python train.py --train_examples=98430 --crop_scale_min=1 --norm_position="pre" --activation="swiglu" --head_dim=64 --fused_qkv=true --bias="none" --shared_expert=true --beta2=0.99 --grad_clip=1.0 --gradient_noise=0.1 --adamw_weight_decay_other_params=0.05
Rows from expert 10 of block 5, named by matrix and row number. Rows with one number belong to one neuron. Each number is 128 + 32 x the weight over the matrix's rms, rounded and kept within 0 to 255. All counts start at 0. Numbers have three digits each.
# gate: expert gate (model.blocks.5.mlp.gate, 16x64x256), inputs 172-255
# up: expert up (model.blocks.5.mlp.up, 16x64x256), inputs 172-255
# down: expert down (model.blocks.5.mlp.down, 16x256x64, transposed), outputs 172-255
gate.5:116123113104123112150125159078115153138121098152166154098076114145101164141141151119145142253146184130069094132155164132169152101083157154109071137154108177172194088115086151123106133195168147149145217145088074140097131132100119124137135148159075126187
up.5:145103113118115088117107078063094187149094091185132145097182082161119093122173108095141057120179109064140176153089141135073171099152088095095075159173133038104146106175153137107124172088123100100098119114115154154117157092129180141140077097120154150170
down.5:159188136120159154157146085147120157191089153204127106165108103211090163147105163137142111090025104170116095117193141123109102080099123144109122140204145140093173081121170130185136104125138094141106097149130161143100175135111078074090063141114155145094
gate.6:141128098159136135142117081104148096156104125148156112122151156155089154143115159111155138126147108046120099143118116126134159123121053101145145112144173155136084076112157123125113180127109140187072152102163105122150136085106131085134124084131119107142
up.6:117143142073118127139143157090097159078180155123129103137101147113120102139144160176133112072085173183117128131104123146131178146133136150091141124114115165150155133114150161107115158121102114128106116134086120080148091033121113122119068122152109167123
down.6:170133106125166091102089136116104113148124071086110123073188156068187111167137160143133148143109106138168155112122120133087054142100077086070039087082158153116074132135089126126129113086089189149181098114139078142109109149162175046138141138109194068102
gate.7:134080087131105167086124120167116083067139131198155098044095133129115104106197114161113107142106109164136144155112110106134094139150110151103141136076174154084110114140148135067200197124138114069151158134143082099104136132123083094105151134125174182172
up.7:097133114126093080146140185156128106062162151102098181096131123151112084133198191182110155101111085125110115098143123170092129169118160128168136101125104068093170139163132129126115106162146141110101131098123107101165128109133166173115133179149079122112
down.7:108143079118081144115099125078088160172119157115141130153163118180105141101186134176144119065130135150135131123030191109110123179136080150128155166140134083164117142105100130140046115104169114123164116126100189163145145167183090018143123104132126175111
gate.8:114141166105093122095135162138095085174142131126103189122114119118133086048089115145121160170130170084137108134195141079139107133141139132172160140093133136129142123053162158131193111091130115112123100115127155151093057158113136135163157097118138112143
up.8:104102166080121036164153137122136082120098081081200148112153169095165174135123140134113197244172118170131161139086169097122138093112191160191130127173153101180086110076118085143142182151072165147146170148129149104139199168169124078129124133204134122129
down.8:085164143103159172128101072128137109112139163152111147145147207128135119157109105129128168130154084093078183156124118151077119088122114232102135178092106164139148114129101127153119117097114159148143124192150140134180106121153127136089104106164183135131
gate.9:152137161142105110170127085154136135135089106056133139105179064127153171106104134097113086103185158127134180069107182116112109169181160102063155050127061104108147127138072148214151157144071128129129119159174109102147123181153169121133096080063121062141
up.9:177133126059094114094167065067137126125098119158104148093135156189140108167072170089175130124146128062104168131102079101117123105148112142082103089135134103168123129109137120141119094145097118143114111123094095131126094151142133096136141128185117164169
down.9:139125092147175113080136107093170175123127128140134130117162117118111156117085108103150154128075155074097197090084153205086145160133112111173121150162120132145065164169203179141096137096189136093087095145105147113104107122145110136135125134144129114128
gate.10:163096192135109087220119120104129157103106128115090102113138081134134100071102145112160092147132150154131134113123148185124090124164115130090113117119104161149130086178096154176174169183165173150145177116066062156168146100167158041117171115137112147146
up.10:140112136092060110138109139103198125107090161140165139149156136183088144148134106152121122117138114149180132103108135054139156128159127146135140145147059136121147212117109122066150110133116166145077096150142220124159100197101102089123160193176095145140
down.10:127089090146072100082094123128167190083168151141092072180149153112118181133088145195137130129188065138128112156099174135092067119128175188181173126149120145091095135156138094130115184084148171138175129153110106154105126076141093132156155128106165124160
gate.11:172129154166152144141167076074097132121098108101163127116127133108163160135122223140108119085117126128162123141174143143086160123119119145152125126109115095122115132063124175144172111070159153168148129140099151177092138165109163185108151057125150173124
up.11:160132141107124106131106150073148094122194102162124165112112125132161112071014113150098159136126100149136156124160183088099116083081148112122131157105115151115102188178081102101090096106112072160167141128105204150062105140173119114146105118129088113171
down.11:080092181141142171155124130158157141090146144146072122112093146144165038084161096124029165139153099124145143129088129095139113160119132113161143152127163132076145112136100104098130102087139178162109123135145117110155144120107083194131144152120143149127
gate.12:135088139179133141109166136140143164103108095134088173167115086151126167088147112187181110130144060098169109105129144086090120131133159168158044138062150084081126101118175096148132074149133134104145118107123174140113171165121136059116144156121056183158
up.12:116133122111183118120101162116090145100132100154127108100102089044175111107121109156132129153144063080189135152142182132163168117095126159146109089171063126128109155133075153118158144144134153124060143154113105121114135103132140088106095124137122116124
down.12:110091085149107162155139154078124189118176153103130094181178089139129112112102137120148132065149099135110147094139099133094098151084171128211128104143133159083121177112126153151103104154171143173053209164107109148115104118162150124097094153120089185165
gate.13:136086154125149163112098151167142074048104062170162074151064159089131116171121151146123127083106079139111152083189097163066109101071123151208154128083180210105124100187197142117139118163095178115143135151134125129143166178147074071074203173153119183108
up.13:149104116091107170152106165138094123061122141120169127148149149102137204100089104150094131096106114103118126126086103080142137152074124108132126120128141109096126145143142091086085095140089086163146100147093155147087143195104074141137168119099105145070
down.13:057207147121116125122141153181131140158147179196134149079194117184170128112127101074134089164164149165107118111133143133097119171147141128128076105115143105160179115053134137189168086109128188102144179154099166076145103063087134121108135153111145108195
gate.14:127155133086146060093142124214105078158170172097171161132144100084106129137107123135108088154105083109158114045128139098124153115137125133153219085084126144136084181080136150122161194107102097144147181124124152172119128154123180152102131109153076111115
up.14:174122112127133168136087083102154131152163169159114146142129126128088164111059198178115112128112090169126124104159106062172136116118107131153114113145135147080137090170107173171135191081119142163143126125117167174153162170133161149190087067125098136177
down.14:176120082149135158111139102118188108077122117056121136114178122110107099154113123159140148106124119135150102146121100123135112067131120082118105139132116118088123110108136175097138162145126155160156088122126121116139109140133177129120138210070105073098
gate.15:103080140131147122196127071141150153149171144112105148138128127116175128076071146149218076151080099128138131165136143073147151066118072124135146125085103131075066118103103114097167132130137138150107130075145138120144166141133117125102153177086185155127
up.15:115199106079146141108160147108181097129118074166131140143135122111140140160138123089166102152143077128146116116161135073097156148094090140156104132096097108132142089130119154144091102097107097109147099134077114109111123081184143096101116160132100083062
down.15:049126147108127127142176095148112135137101144139155123196171165107086123127142098163168133102154165110135122220091142101194159107123177098108112135144137106156138165106142116125111121149100163080106131078136162088169131101141043133130135139101107206130
gate.16:081098088089093194168166101135071126139153123145156060119147165155178126107138098121164107139110078120162180063100114139126142139141116163088138136080116106122100118093128119069107150115100164174104136109124134087111164163134144090119142140132130125140
up.16:126166080121105125103121105098163101113111111129101105125137132100108171145124119158107135126093130144103133166128141154125093092167166114123084102146092138150123087128178159162089119090160093111077110122132103132130113073116100171131111126124133124179
down.16:110163048131101145131145065071102065122143159176125124177124172133054131123132150157163108065120183141136177119126168084138119135090114096091106136119107092134082135137118132135099102104095141128137084148187135137156122201107186056149100091215164152114
gate.17:174114115134147176187128101151091097131148107093092172069117158116163119100116185136096138131192081115150100124112141182099128184117158097125102159175070103142129140116189113166089176095063134152138129126110141080147123136153135106114232118098136094170
up.17:125099160127117122164099060099126169108118102114099115106141159081160120113102212160174120125128089139165147180080121139115164117160164151119113099147099108155141104206074150139135140167077146060114116098128096120130087129136076088167082135093078107059
down.17:110124084145166098131106156116098129140072109067076099115106092169082143128122122116144144077183131120075165124103120099135120088144141135166066087212115106135105125146161106167107148132168144140135158127241172150163174037096135138091144182131109110075
gate.18:181133103116122148161137105133147150190139187120084081159123105119186137148118125136130111131101097128160040152088128066143180126110167130104170086100104147080146108161156144156131097204135195147129165103117164164116181114089111113154079103145102139141
up.18:101123130176079109137212128128108092109161143149107146082116131163103116088102104186127120105120155101143136143151210131118142111153144120067093073164146115143106078068117137071069126121116140127082131147142125176216137086111184112094102134126087184155
down.18:112121137186163085108140134072119130150092083114133195143110106122076101146122079159167116170064129135124111123142087109118100115147075136152156119155229151160164148137214095113096096127113124055105107130183095154114197146139174130109100139110153150082
gate.19:123150173050146132129142078094169152164107120082153081045162141136148100170120108140222150176120106064090209119163131098155148152153122146105134158157144125115155064095113175090119197140139136089156168163066111152113139137158136183154148131134157157058
up.19:180168144166148127084162110118084165130082078120109116114126108094161133145058171123173098086118098141098081084141144150126147120121084177107145050137107116169147088154062126085205125101126192125208123108098176079102169094121165095146124132102162150157
down.19:083168142140098117154127141145208148156189145121132176067145119150121128179082097110167130066128123179180117153110146121145054131111201133100185194089154099044124125123123149151065127123129064180167069142091167120177078153069132090139144095124129174132
gate.20:102142091153065168143118123136194191128152115097093101117097151111086055139170142112212119150094120135104185124095163145191122133160116102127148138155161128075149149134122114039143182128161167129103100176142139146088169131105101106149110118153154103118
up.20:106089105091174164097098133147129133169094104118136167152102098103181087119154154122148127107137087087153114095083138107148145121114125178142093141157134119188071093194136087154083157156139199143083103101151127058077182153154145064166068152169075082139
down.20:158123069124095129167140103196104150125086160091129096128175111102112094126141136144084125127153122171179185166079093128137148126090157155109085144151135102107138102137137134054114178147133147075076095088125151085122138092151111082113149140149069131089
gate.21:086140109087152117106116181119131120115138164104155091108165123103167086119165139124103100185133156186138143108144120116127193115172068126117085095156157115206141089092129115127098102131147131176131140106172174158107161128148133124113203124088100082180
up.21:123179167109194147132122061164132152115096088096110149104081170117091170116099097218107120172125099151108185116107104152103087084134086160116067158126128059116135197171098121116123082110117144130104143177125157106118102083114167122136154070089107141116
down.21:180173139108122135201036117046171107121128176127134136115178131140159094092060138112151183152144131103148074079149156112153140054175146180160140104095102136116135163169129153167078130108151167105181107059179106119166117116164088103071173154134160110078
gate.22:111083191142084130069071137174179115144105155143135135121126130113120129161089167171135154116178101122167109144085113125134165199097115128159147165163174101089091116180112116094087138104159112072187118094120162175115076102124089107151147107085114096119
up.22:087074092101147124096162163135036142128112232118091078121157162156140155167140081086124129105126139090138169135145075073114140144113168089104120157118128106135141177199173105146083145154143094144079147093168173084109143139108116115090118126105110167149
down.22:109145094087164110117113115056167072109102153228168159143131120124084079091130121108074101102111172147162143112143165095099108129181151105080134085166149132069109180077144110130134106085132077111187078219158065105125114103107071113195133111096109175136
gate.23:127146174151150171141080161122181058070106150195053080183119131144122133101178143116170168124127195110107170060116131151116093150118142182185128188138148163162121088151097153102136046143114128100158142143162124135114111104113184179116141199115137125113
up.23:165171130140141052138127123122119157189112124105113186135100108085106145164142101181110138120134134107075147186147130156127109093133071172153089127075103107102138163135172116173156114106112181123137119143090094139150081113119062110190142106135128109160
down.23:116160098126110106120133159106147154117139073117127121149139091131134141167200109103092205198147130116099101082117130106199116125099127149079152171090121124131130059112159175105119083132102165101141119146072116057164126102122161151123152130034067128189
gate.24:108143112140111117129187124126091121116116157168114094108106159137114035088151151067117051093173145103098115122133149123144092121100081136138115129104072127124108120151122189148101104097133159094123107136149195126077091142140169162131111096066166142126
up.24:148091114130135114013093067051177179100174142155174145100095118111123076182100102120131151155112111134114091086144160107122130070148140156134101085156156113143142141133059108107169136140118148100131187088108156021123144084078128108115081091087180167154
down.24:100098091116098103175137117128103106108114121097099154069085101082153153173132116086111165079113152126141157175167123135086146119142084092118065151101131056167063107173154150111132110179110084121134153156103155137130137130122171184136069132164094117122
gate.25:125186084161125087145156152123120172073151177131124127163146146092087162149133097114142120096115172106093114075142148154106080145161137099158131100122152110157091115133095152108122122147133133090149146107127067103128057137121137078109152121145108104120
up.25:117186176104134109089220184118202127124086141135133069195107134122124121059099100171116183115165096127138157131157154110151151099112110127159128156134102168150140144155115145090189095129074131123048161060109162152159128175120149174107121119073181122128
down.25:166118128179150141102136180160111140120089100094190106154158151095138129119108115171142130175208114210134176147133122134102161123112176154154106182127105120116073110152109173099164119102185160105123104138122165157120127102199183141158166119156174113157
gate.26:146084179133131151131126152145112115085105145133110094079163100137153094155165132101114098144106129193149161105154106127089108057182197215118196087113105057113089101147138112142141130142105146079135156125178140123164141141126124141102070107131158074136
up.26:143074112118149218140151070115166072132169164110158133108180120100097138127109173134169178086113134117144149095145112138151122119193078147103113079144161136153119133142145180133128156155150133089138110152084129130141123104140144125130106144132150164154
down.26:131171124078128140109156067119161160115080169222131116101095129095133135102118192128109192134105085109094116121158158130225125160138098155075199097057192126169140129199103142148125169163109120133176090125169136151079130095109178128103117165183174078178
gate.27:092124117082119102129152103116189099134131106125144159056136135127082116092082112114161175199152083114151156127069135055102070098120121126098186168159196093180144083141100161088124136052119168108193118095125132130094077161103097173138151179162128181109
up.27:152106054171116148161116163169142177139154125169151102089133114137147161157177087131136178121126143146115158162154120136171171102088159027106104119144110126142185162189121171085089098075112144043116119127158138086150114121217132095140138110140158096127
down.27:234069173118148187172163110116085142114119068127150052133128138125135084156117121144138117133107113185183173040096104107168134120154107075119176120165113091138114091199060118105066115166114097114159132124100128198121086118129167091143141108141088131123
gate.28:079145102098115154094148096139154152177111165133121141117090177142080112165121120168139112141173107109171091108133072206081126101139152098150095128147130129044129154072154158147171150143139112188122127096087108138099108116133118105128082101079138124153
up.28:071142151127183139143145143152130092152157104167180144142136131096111105085117097212154157065127122094137114161134119134159116157145081172117074151107132085111066125058088103141087150117125127114167124171126164174117197067106176140110164164120098116117
down.28:098146134173135156125149164138126112106109132124107128155147183079114170148159166104109136120107111163137125172151106141062083114140161176162152173081116109126101153129090165130101129102138155130176052116164113062174094120098113125157162052126124137111
gate.29:094063168068117099140159142110121179126123181103189056133116191131066111129142043075108092069156129199108136081159066124117172106089118109141148154121130108182142188050190083167184209131057159185131084142131226152127173079077175099108081097099106150117
up.29:157047070121140156090135076156199107105154138140121159114083161167126109136190144149105161127118163094139136128150120097139096068151160134100116113039112142162156115129116146094107146231106116128105160162125142121145088152133099120072076111103057181120
down.29:127196134210098089137118146106109070105098120109122127092081102112136095095135150137161163118111112074132107088092167106134100134089147128170151106196087105098064108162142128082138190180120167164084108127139040147154075206101213095105135153205163124160
gate.30:151093110107096100103120127101131136145103139106144123106111126164086164108117090104174100183167152194154115136151130167124117106119101122086127130144131216126077137092127091119103110088140118157086143115146153142116117156065100158141137155124167095099
up.30:181166101129116063104090087153141130117185118112096148113139135175070109168214159139165186076115164093146095157098134129146147151055163175138172128134155097117061133102137140117120152129138158120179090036126081125112170105136128178074093078154153164129
down.30:083100151136164118163083151158122107122091182101103153154124091131072153142081133142184138142098124150116134107089080144142169098145105147165102116131169134137083107156139134129150140088147119090099097154203148116130055110126163118132136135150124151140
gate.31:160168139187138146138099151138084137122128153199146142178070102118064110181138076115129145132095101120094109145162137101145094164134107108112078081147091123139103146088142178108174154094122109082112168168118148115104116100107118114067121123111082164122
up.31:170043119074150115139192134086155164116143117093131106146115178147112120213132115132171182172108086152074133098209189151135072221154111138153096093125092128135112136195098108082110129124126118097157095122112096172092082140043105114156122153138113148125
down.31:170104119031135147128095088094119137166155135114152105119188124117120140150127100155126105143126148095084145174201152126133137131165159119120196179170084156074147082130120165158125160122175108121124171113099158149133118059142138115115129156106104162131
gate.32:123036132083145193117098135193184150134176117139156078119199118152177125141147140162139144125175057185178116112120144065118097157178112089143089142126115105165178136122165082184131113117022101155086094096173169151114215153135172121158156159102127174070
up.32:178119115075150185168106122133077108115149086071134139120195129126135167157131173157083114046192117120114158125090155161144169110174120120163124161112161110085161098189128145106095075120140149079180115128123122124146097150136161065135141116054139091103
down.32:103098157122099059134101150083190114183110153091098127112117127106113153110125140114103205102131145139183182073095166142094072114145113071091109099106112140106058170114101124107172113137148131178175125071074137113132117114171104218070133108172138112183
gate.33:154082144088112115098100148133087038090161097118155212121145065119121172155099170190109127145185137154149071131112150112134096105206109135145097110082113093129176151162130085138164076129177092130128106096146089108138147146121153094157129098131111157183
up.33:177107118160155114184108102192083149128109113116069139095175161025186160075103167139120099088168083189108160121192110130181119109089086155184109140126133124102141152141138146075142131082175108094129100097108124197150098101111132126125163129126115082145
down.33:148142122156135134112191103169119113120119143144203146138127129159082106117097186092111087151132105150136126109105151124161106132126112099082124158131092190110154127098077143178104131127065146145127169111114134127124118134112120119143068181111104123108
gate.34:171179105165107189111108090115160122098136118091148058120078155148127119158098157116173080068146168086070145072121156158106100124145150097110120125142155094122180133136087093152152127112126149153135145175120140190090159124145080120186166128137134126132
up.34:134116113161089186153098115118110157115140160110099099155104112124131108188150150161115167162113062128205203115101108116168148102139123144121127129109146135136087152132147147088125165092159096142145118136105087084133136151125132152149133123102096129198
down.34:111121181104143116199081088177113113146063142178164141151090148170099124090099146173136126104128088120123118195177142115132099144113121149167150179162161101136171160100124116160095080172077108194152125098105110119118081120105113129125148168175089103122
gate.35:118158121109140177167077135132119155175165200150094142190168120176156113095169177105124117156141135181151140111102094104100100150111076128093165085083083075127186156092085127129100117105106152134131142038149091075098080121157079191109139123098145169189
up.35:045104145161131112164103106093169129145155133191122151112078186169116059144121103123113149147135120115139150101083091142081183155159132166135104089098173146142079115167080098142103120126118156123137080110145140151151067107084099069115058119119133091142
down.35:109103135115065132139144116150140162126162174102173160081032143148098099169104157152176178095093121124112144091124106116142082094089132148079153088122150121146106084164108113212121128169102108127174146113156177139110139113121152155134046094105178133163
gate.36:097085073168133134104082149112100125107129151151073124087103195150107082126150130101108134152084104138174153153062130151115151162169115100203099112101119123138106147128121110080193149162151079135154140089137175094130094207089114145115109148143138164162
up.36:157151145129067081168077122195067150187181105107123120110137109161098131093170154133143169102091088117079112057154172123114113103160055140148125134187172124128135121081108155149163117130076146094116075124153221154107157138100125121066116136072084149133
down.36:101151134167094134121105113119142071109142097134073110099110191121119134174175227132135150160134080112153176091176121116085098119146081117096168179070141166125176094113107136126109148163091110120142085142139183068143114171138089105078104088147110112084
gate.37:139126100119088047169129110093143105094162106064111084082117142095080106157154139074140138119113073162151147166167085112153106149121141137090121162137097142148151107148096195054104159160099164170146169085161084146089132154198132097148115113119177107086
up.37:117091172146151164128176076147066153143200180106096148065087130132149094114166161119128077057141147069117059125180158105088196116167112097147118108059182183048092158108166091074123161108126169114144125083166155158173148086166176073164113146125127145179
down.37:132084129171126131119127054100097156140073090108136085128164121084125162151136124101100138092116137109144181092135120136115079102133163109140127177099129153123162116194188194131111102122154203119084150159117161140112138127150073080077163046139100123129
gate.38:098105121139036138124137124083127145125120111116110125131133106122170212048153106158094142124099143110084119092122127182139122150167094127118126066182147101032134128144139106153137109165107152086130095088155178105127141115095141156083104163084068158176
up.38:177124149130091145196072133121158080104128060156131095162112153173118110093129077137129097154095083162128162085088147121092129149114124067159116134131056153102164098102114134087069122204157101104183161138059185141101089140094177114156108087162197095108
down.38:117112120161114108158108097154176140124171161131193118152125166146202172140133157149139116116208084118139101142127126174151133112073153182151115212183184129229092197131150084090149150153129108126169078167172074144143152136152123153130181151136146186160
gate.39:161089149108085153164129070111089171171145211114168165120149104145155150103129117155074072139077107125132113128146033114088157096168122133125094151138120169092165057144199079154114111082134199143098134144118177106149152182127111140213127136113096077156
up.39:111160133174109119138163111097107147142152140055129129110124108187094214143128065141087176135081157092163105133136153103144160135145123194190067140136204125120125156169051117146096166107108149148135057073110147119144119048108073043122164143125134159107
down.39:138162174175089116164183104134109132125079133143044119137107117140111078167090102101104176145138103163121170122146141158118090108100147053191146122108159090162067136113120177118118080139162078162139132076132117095102162154154096053136154074162202142145
gate.40:166115115144100124074181143143165168166161114098145206084094133131091145169103111125105100075075168091188152173114174086197082103142150159163083099077141155087136169131141141081084152162127180132153133173154141167121120119150094078177118121177144118127
up.40:179117086176127111118139156130164177104146144114091094149099083108161145145138079117086141133135156125139161118103144137166117132135112108126103113137104100141137098088151086132166136113150173112137086114216199148121167113086134097154190178120111157088
down.40:115122181162171127133147129152153143095117142110118117110097129071141134129199151155099078117099125140179158109119136138112115129092121123136177116104078118089099163148141195181123118152139142103154148097126135124092126097156117133091141124130131167181
gate.41:147145145084122121106149113094203118122085141119149123143150141125119128141090121064086146084170157186175097171095163123095130199115166084117134146133188104173111171137089145100096142120116233122131138129145203098115134065123210143144086179129195101101
up.41:141103143106210074115139152150101066138122111126133096183065086167136142174174152119095073198108106096145095078129128130116088134168149136136144120138085165059126109120121147108145178158073103104085083110105122120134072116153148152110140141109135165144
down.41:113145075103154186118133108108149136157120126155084089106079183116120117112138104136163141078123098109127159117116129174117150159107111114125186169098108113150128191131132153123124076087101151078132170134123178178200179153152059111097114155183096129157
gate.42:125114096083195123131109111136122091157158110145114146139119199157146141107169149086108112136157138137096179134166122128112121132148125153145186144161107055133118151128126153098139122129167099123108105116168146112090142192119143116120171185092112113122
up.42:151045145106162117176142179137151150124129142059143072145104118109131065131148140148135106108162120088137151179109134129196153132167129146151130095150111121095088138169140115099058157162084139130103177079171072112143117159155134227154145174104102143110
down.42:093144129144164095100197112154149080081123188140073127131195067092109136123184118050160107152113054098099079137147156201182169074129115108076112197121145136158143148064091153149049141118147144106086165155129170101097042141158161132114117103073056182138
gate.43:070113142122144103093142146130118120099202124118117097060159114123166120155151074159120119069086124127124158115141107125117145146105128063152145140120125076139136121182111163097084087077085099145147105105092143063130054110158067195052143088181112115124
up.43:161142135122163098079101100079078130063120168143116101173108165077139133124107111158139134118110154106119171086178131140150185172185146096144140144169105146101123194163121154139193095172096121132107084132141122170060199139100126132134149151139122127095
down.43:169130121095165124157109112109132106098079150123132131140149115139164126127152086154085089136197126103105121112115158141114167112117166118119140126089118130151131152088147096116027129141141129129114174204134147123177062101154129165172159159140182144124
gate.44:164112129127142118126088151082078097169154164084142160133148132130100143075090084159093129116118049081097103166131101115092166117100209108155149164116140096163146120133161149145067143128148073173161082137139123169109147139139096115136106127140115090182
up.44:121104129109146155148148082154134066149099100139135113121138155158085171141098116158107128142187126118162168109172146162098109152084081095070155129130170091118124147110195133119134130068156057133172151123169100084115142149122153103138151116169125155126
down.44:185146117083128124150130130152127136116146173177161120151137170101123111100135083140134170099074095078086118144110124145117151127119118110137165161108109106131090094133143116113144112154120167155133084155097137090157151095071147095152144176085124116128
gate.45:185107129109119106105106123134065120063131063141086159156154114100110164084128133135172113096210135091216124200120089135078117102162137141129115044117144162116122117087067087097096171132150141089170169089117125132164150132124058122158147135114192099119
up.45:152158157175082127109111093080095117159102102140160185085140058127097075062197089192103149139110158143105100133114147101139097140139177148120168129077158181116107138096102060109132100080137088085143187120083131127093164080151094114089146117103136130110
down.45:115154120109167095112143119135123139136089096179191124173098104125178138109159154154123099110114149151146144161108123092116135118079130097157183140111111094117075180059157142165126124125106160091210061116171097116168184112095152179114125055101120195121
gate.46:175137175124146123059105139152123155069136081106158118163151130139138091122111133123142133113107104178156130166169119108096146115098149091089113140160111059127090113133137144172064132133121088141092106150138164090101107131096132153091172138119173081137
up.46:180083134144119100130087072148188107084176125095139066069096041126103060092077082126123121096134134053165136136117116104116140150117158083116101100180200066053070109110160116111119144124150191128052120078135128144172097156140154136180148138100132145113
down.46:093111164107142170147110079141118176126173151165094215117124174168141117178143151155133101149153098091078142167107080135105148061185093141162130113141153117123193188117155119149131127132104118127165070131149115133120110092124134118031125051149159137087
gate.47:157170092201095180129085179112128137176127140178127193138132087164108096132127154083167125099131125154166143164156150123055058130095165093101167108123095077147162066151101112065119151077127169110147138142100123132111193093156118116126104139165070120146
up.47:156113130115065105157092081095129070133147070092070132131161157154136086072191115115175140144118094146072093104106132142161090111184135175117146107088156146142122094100129127143079110078137163165119088099122162099169144172114089173075121077141143094083
down.47:084186044093144164137160120162106146128096161201121151189146092141130105110156090140154110115135111123122162101153074074132143125197122126145156137120042149136156150142207123120221098156183136161097083152111092099113139116169129115151090149101171108076
gate.48:107151176125115146138073156093114105160140090138148138137104100141123127146155127158077069115125101113107131097111055142142146166110152112140126173119084087139160113120144080183132141147145096188083100156123087181085110126157185085090165086163158085080
up.48:148147085105105087084093168157112167155174169106161191153048163103116117113057095131164110142133152132097142140138161132135163095124127122116090122124161151092138096131185133090119089141133099098115094109113069127133033107137136152144156130076119088139
down.48:202117210147165159158165153130092085149130103115135203124167196097108149057114103134125116158109153103126121157153117146106116060139124134106174160084097096110086177059165186101144077133079151138131126147126108167087084148135123086147172134097154165121
gate.49:107096126123117158133160072155106130154114148160118138151133093172059192151150152157140122122118083121066135122156126045094137127084110115108164108103092129066101174120134130087108075213098220117194122084107155144199117104119151132125121220182076167106
up.49:071123094125196162099087085193106105108130128174152104164150109140111182136151140097132145121099110163111113154104125164177102135132141097089110191110152154147125111146154157100163103087085119108105118172116120102134090151187179026150122091119100101128
down.49:194169148157099100214131133113106128147216124115184108125219145144104126099140144158170128129123072056128142082138118111117082183152056188085166106153125126099034123137109155110133173105116102054157075124147097131096130102064139133158137164069106128142
gate.50:104156114208162062189122083050129084150132180121086112161166132120165111134137099141147144165103085111181121150098113103146146141146145141103136155074128055143148117140122114093143120078143173130162196105133069145132168168136042174163118117115092096135
up.50:097134142121134143173167109122137100109155110099119132185141147125148146126166180212099084172139100154151125115107107132058167146151142131131111084107131165147113131148152117107138127150126134133123155193210191062124104148143094046150130078172088183136
down.50:161103170079127099064074141110122078150163122083127160127150132147164166159120114150169108218124169144138139158133115079165177140183144107150067109121103141093148096159167142108190086188159069135100134126109168108147058101136164152102078143077124135111
gate.51:111135101113108173087109173099137110119079175165100160106115148111073167133182151118096105126152154165059125130182105157149116124133094103109114113138217175125140122123156078092154124168166117137151102098089134107064110106174134096119162131107072184129
up.51:137117092124160126184156103083114089157129128103085149132087160093087138144104060158111145097126145088188149120208100116080114165115100117164103107195143158095115173118054151168117095110124148153126132114179110084104129091067132109076082172136165134089
down.51:078134101131082118173157095162065140144108153163176058191136137160115164133118130077091167178117094113118073148061168060129090129125132103107096182059089133182085111108111129158115192150160124102142033178102077115122117188113187104082107143131164145109
gate.52:131104082179131126152092097138168112105117093103129132120131139138126113155104136104165110118135171081063151098207096097143148165168124152151124110132115122154133143141173168125083119116159157157127128097124099150197111136148096124145079120133118086113
up.52:162091161174116159080108103152094184131120105137147134060154161170140135106132123143105175108124191160095128100111107099176130151171136069065160166110147068090102135105145115155159141132135171161139173115039116138123166110108130179157183131150130100100
down.52:117121089173093120171160122149076117143131182106086132064114111086151113132112101075102114109052105132134186124153123117095125139175140096099121147122104132120191143057174196133115138183155175135082157120119145129097179092136149144139086139062130145131
gate.53:128137126136157162133120072086143154184125131143101082097112122123088128161130176152096155113116117123097109146076130149158137109149108139176119078182105181115145137105116144078102091090124099116129120157083107130147132058167158160137109089101143139171
up.53:131123129151124156080062114179170078205074098119196139088157164065120092165145114114116142107118103152104110108152220118141136159122158153156052137135103155130150126135157109094129098174168114140131161121108118120140080140160129115111133125110120134131
down.53:111115120144095138162139125103109094121134140117120169126152157212122112158120160137108165122104098109089116151145098136184082097164100106098092103106144140105126145165133126140074120160043187172121089130123119120123086135121146172158132126100167074128
gate.54:118122126100118122121068183085174132174137075147108180108120102145115109126088187158173154132172162115129088140123111135131166155176076116122115143145134082162116183134082160097088131103133167120164160112087103122146128086102153162147198142163140160091
up.54:091127171149131097253168143072100202119077122136075153062145115087124121123141169162131150142105122112153121188162110155074156176141058122071137091130128139162117112135098145142199148134129081142112146112105162137141153135160108116119120116100142122119
down.54:109191119099160180169120144105166139084130074114128134133100190165090099120138200057119128134118180114130098191111120178107110131132169117110103136181139153085121111027123133177116129100188104199128140152132162148149104049111122090082086092160080166212
gate.55:162135114140067111119116147127091093099098147138104140133136134189039160169171157159096109138112098124128127126052096163091154155187155096125080156042131097154131109117141076132109090071112163140123056099115181195067137128156122140122098150116098135093
up.55:165181123122080092126151157112090147130061143137131160167170143104126119081080160136186132162181112125104146109152110091126108208152094160128085136155071071161139078125061119127114122114162133113104142144112153060110099149121115164182137108114135096095
down.55:111111121125078120139205144108091173083065143137138111118135143133142114093128095119141161097132059154166125083130214092102091139074156198129163079140148123088084093173087157128160120118134118125128191129148125095125145119157136054080156120092112123111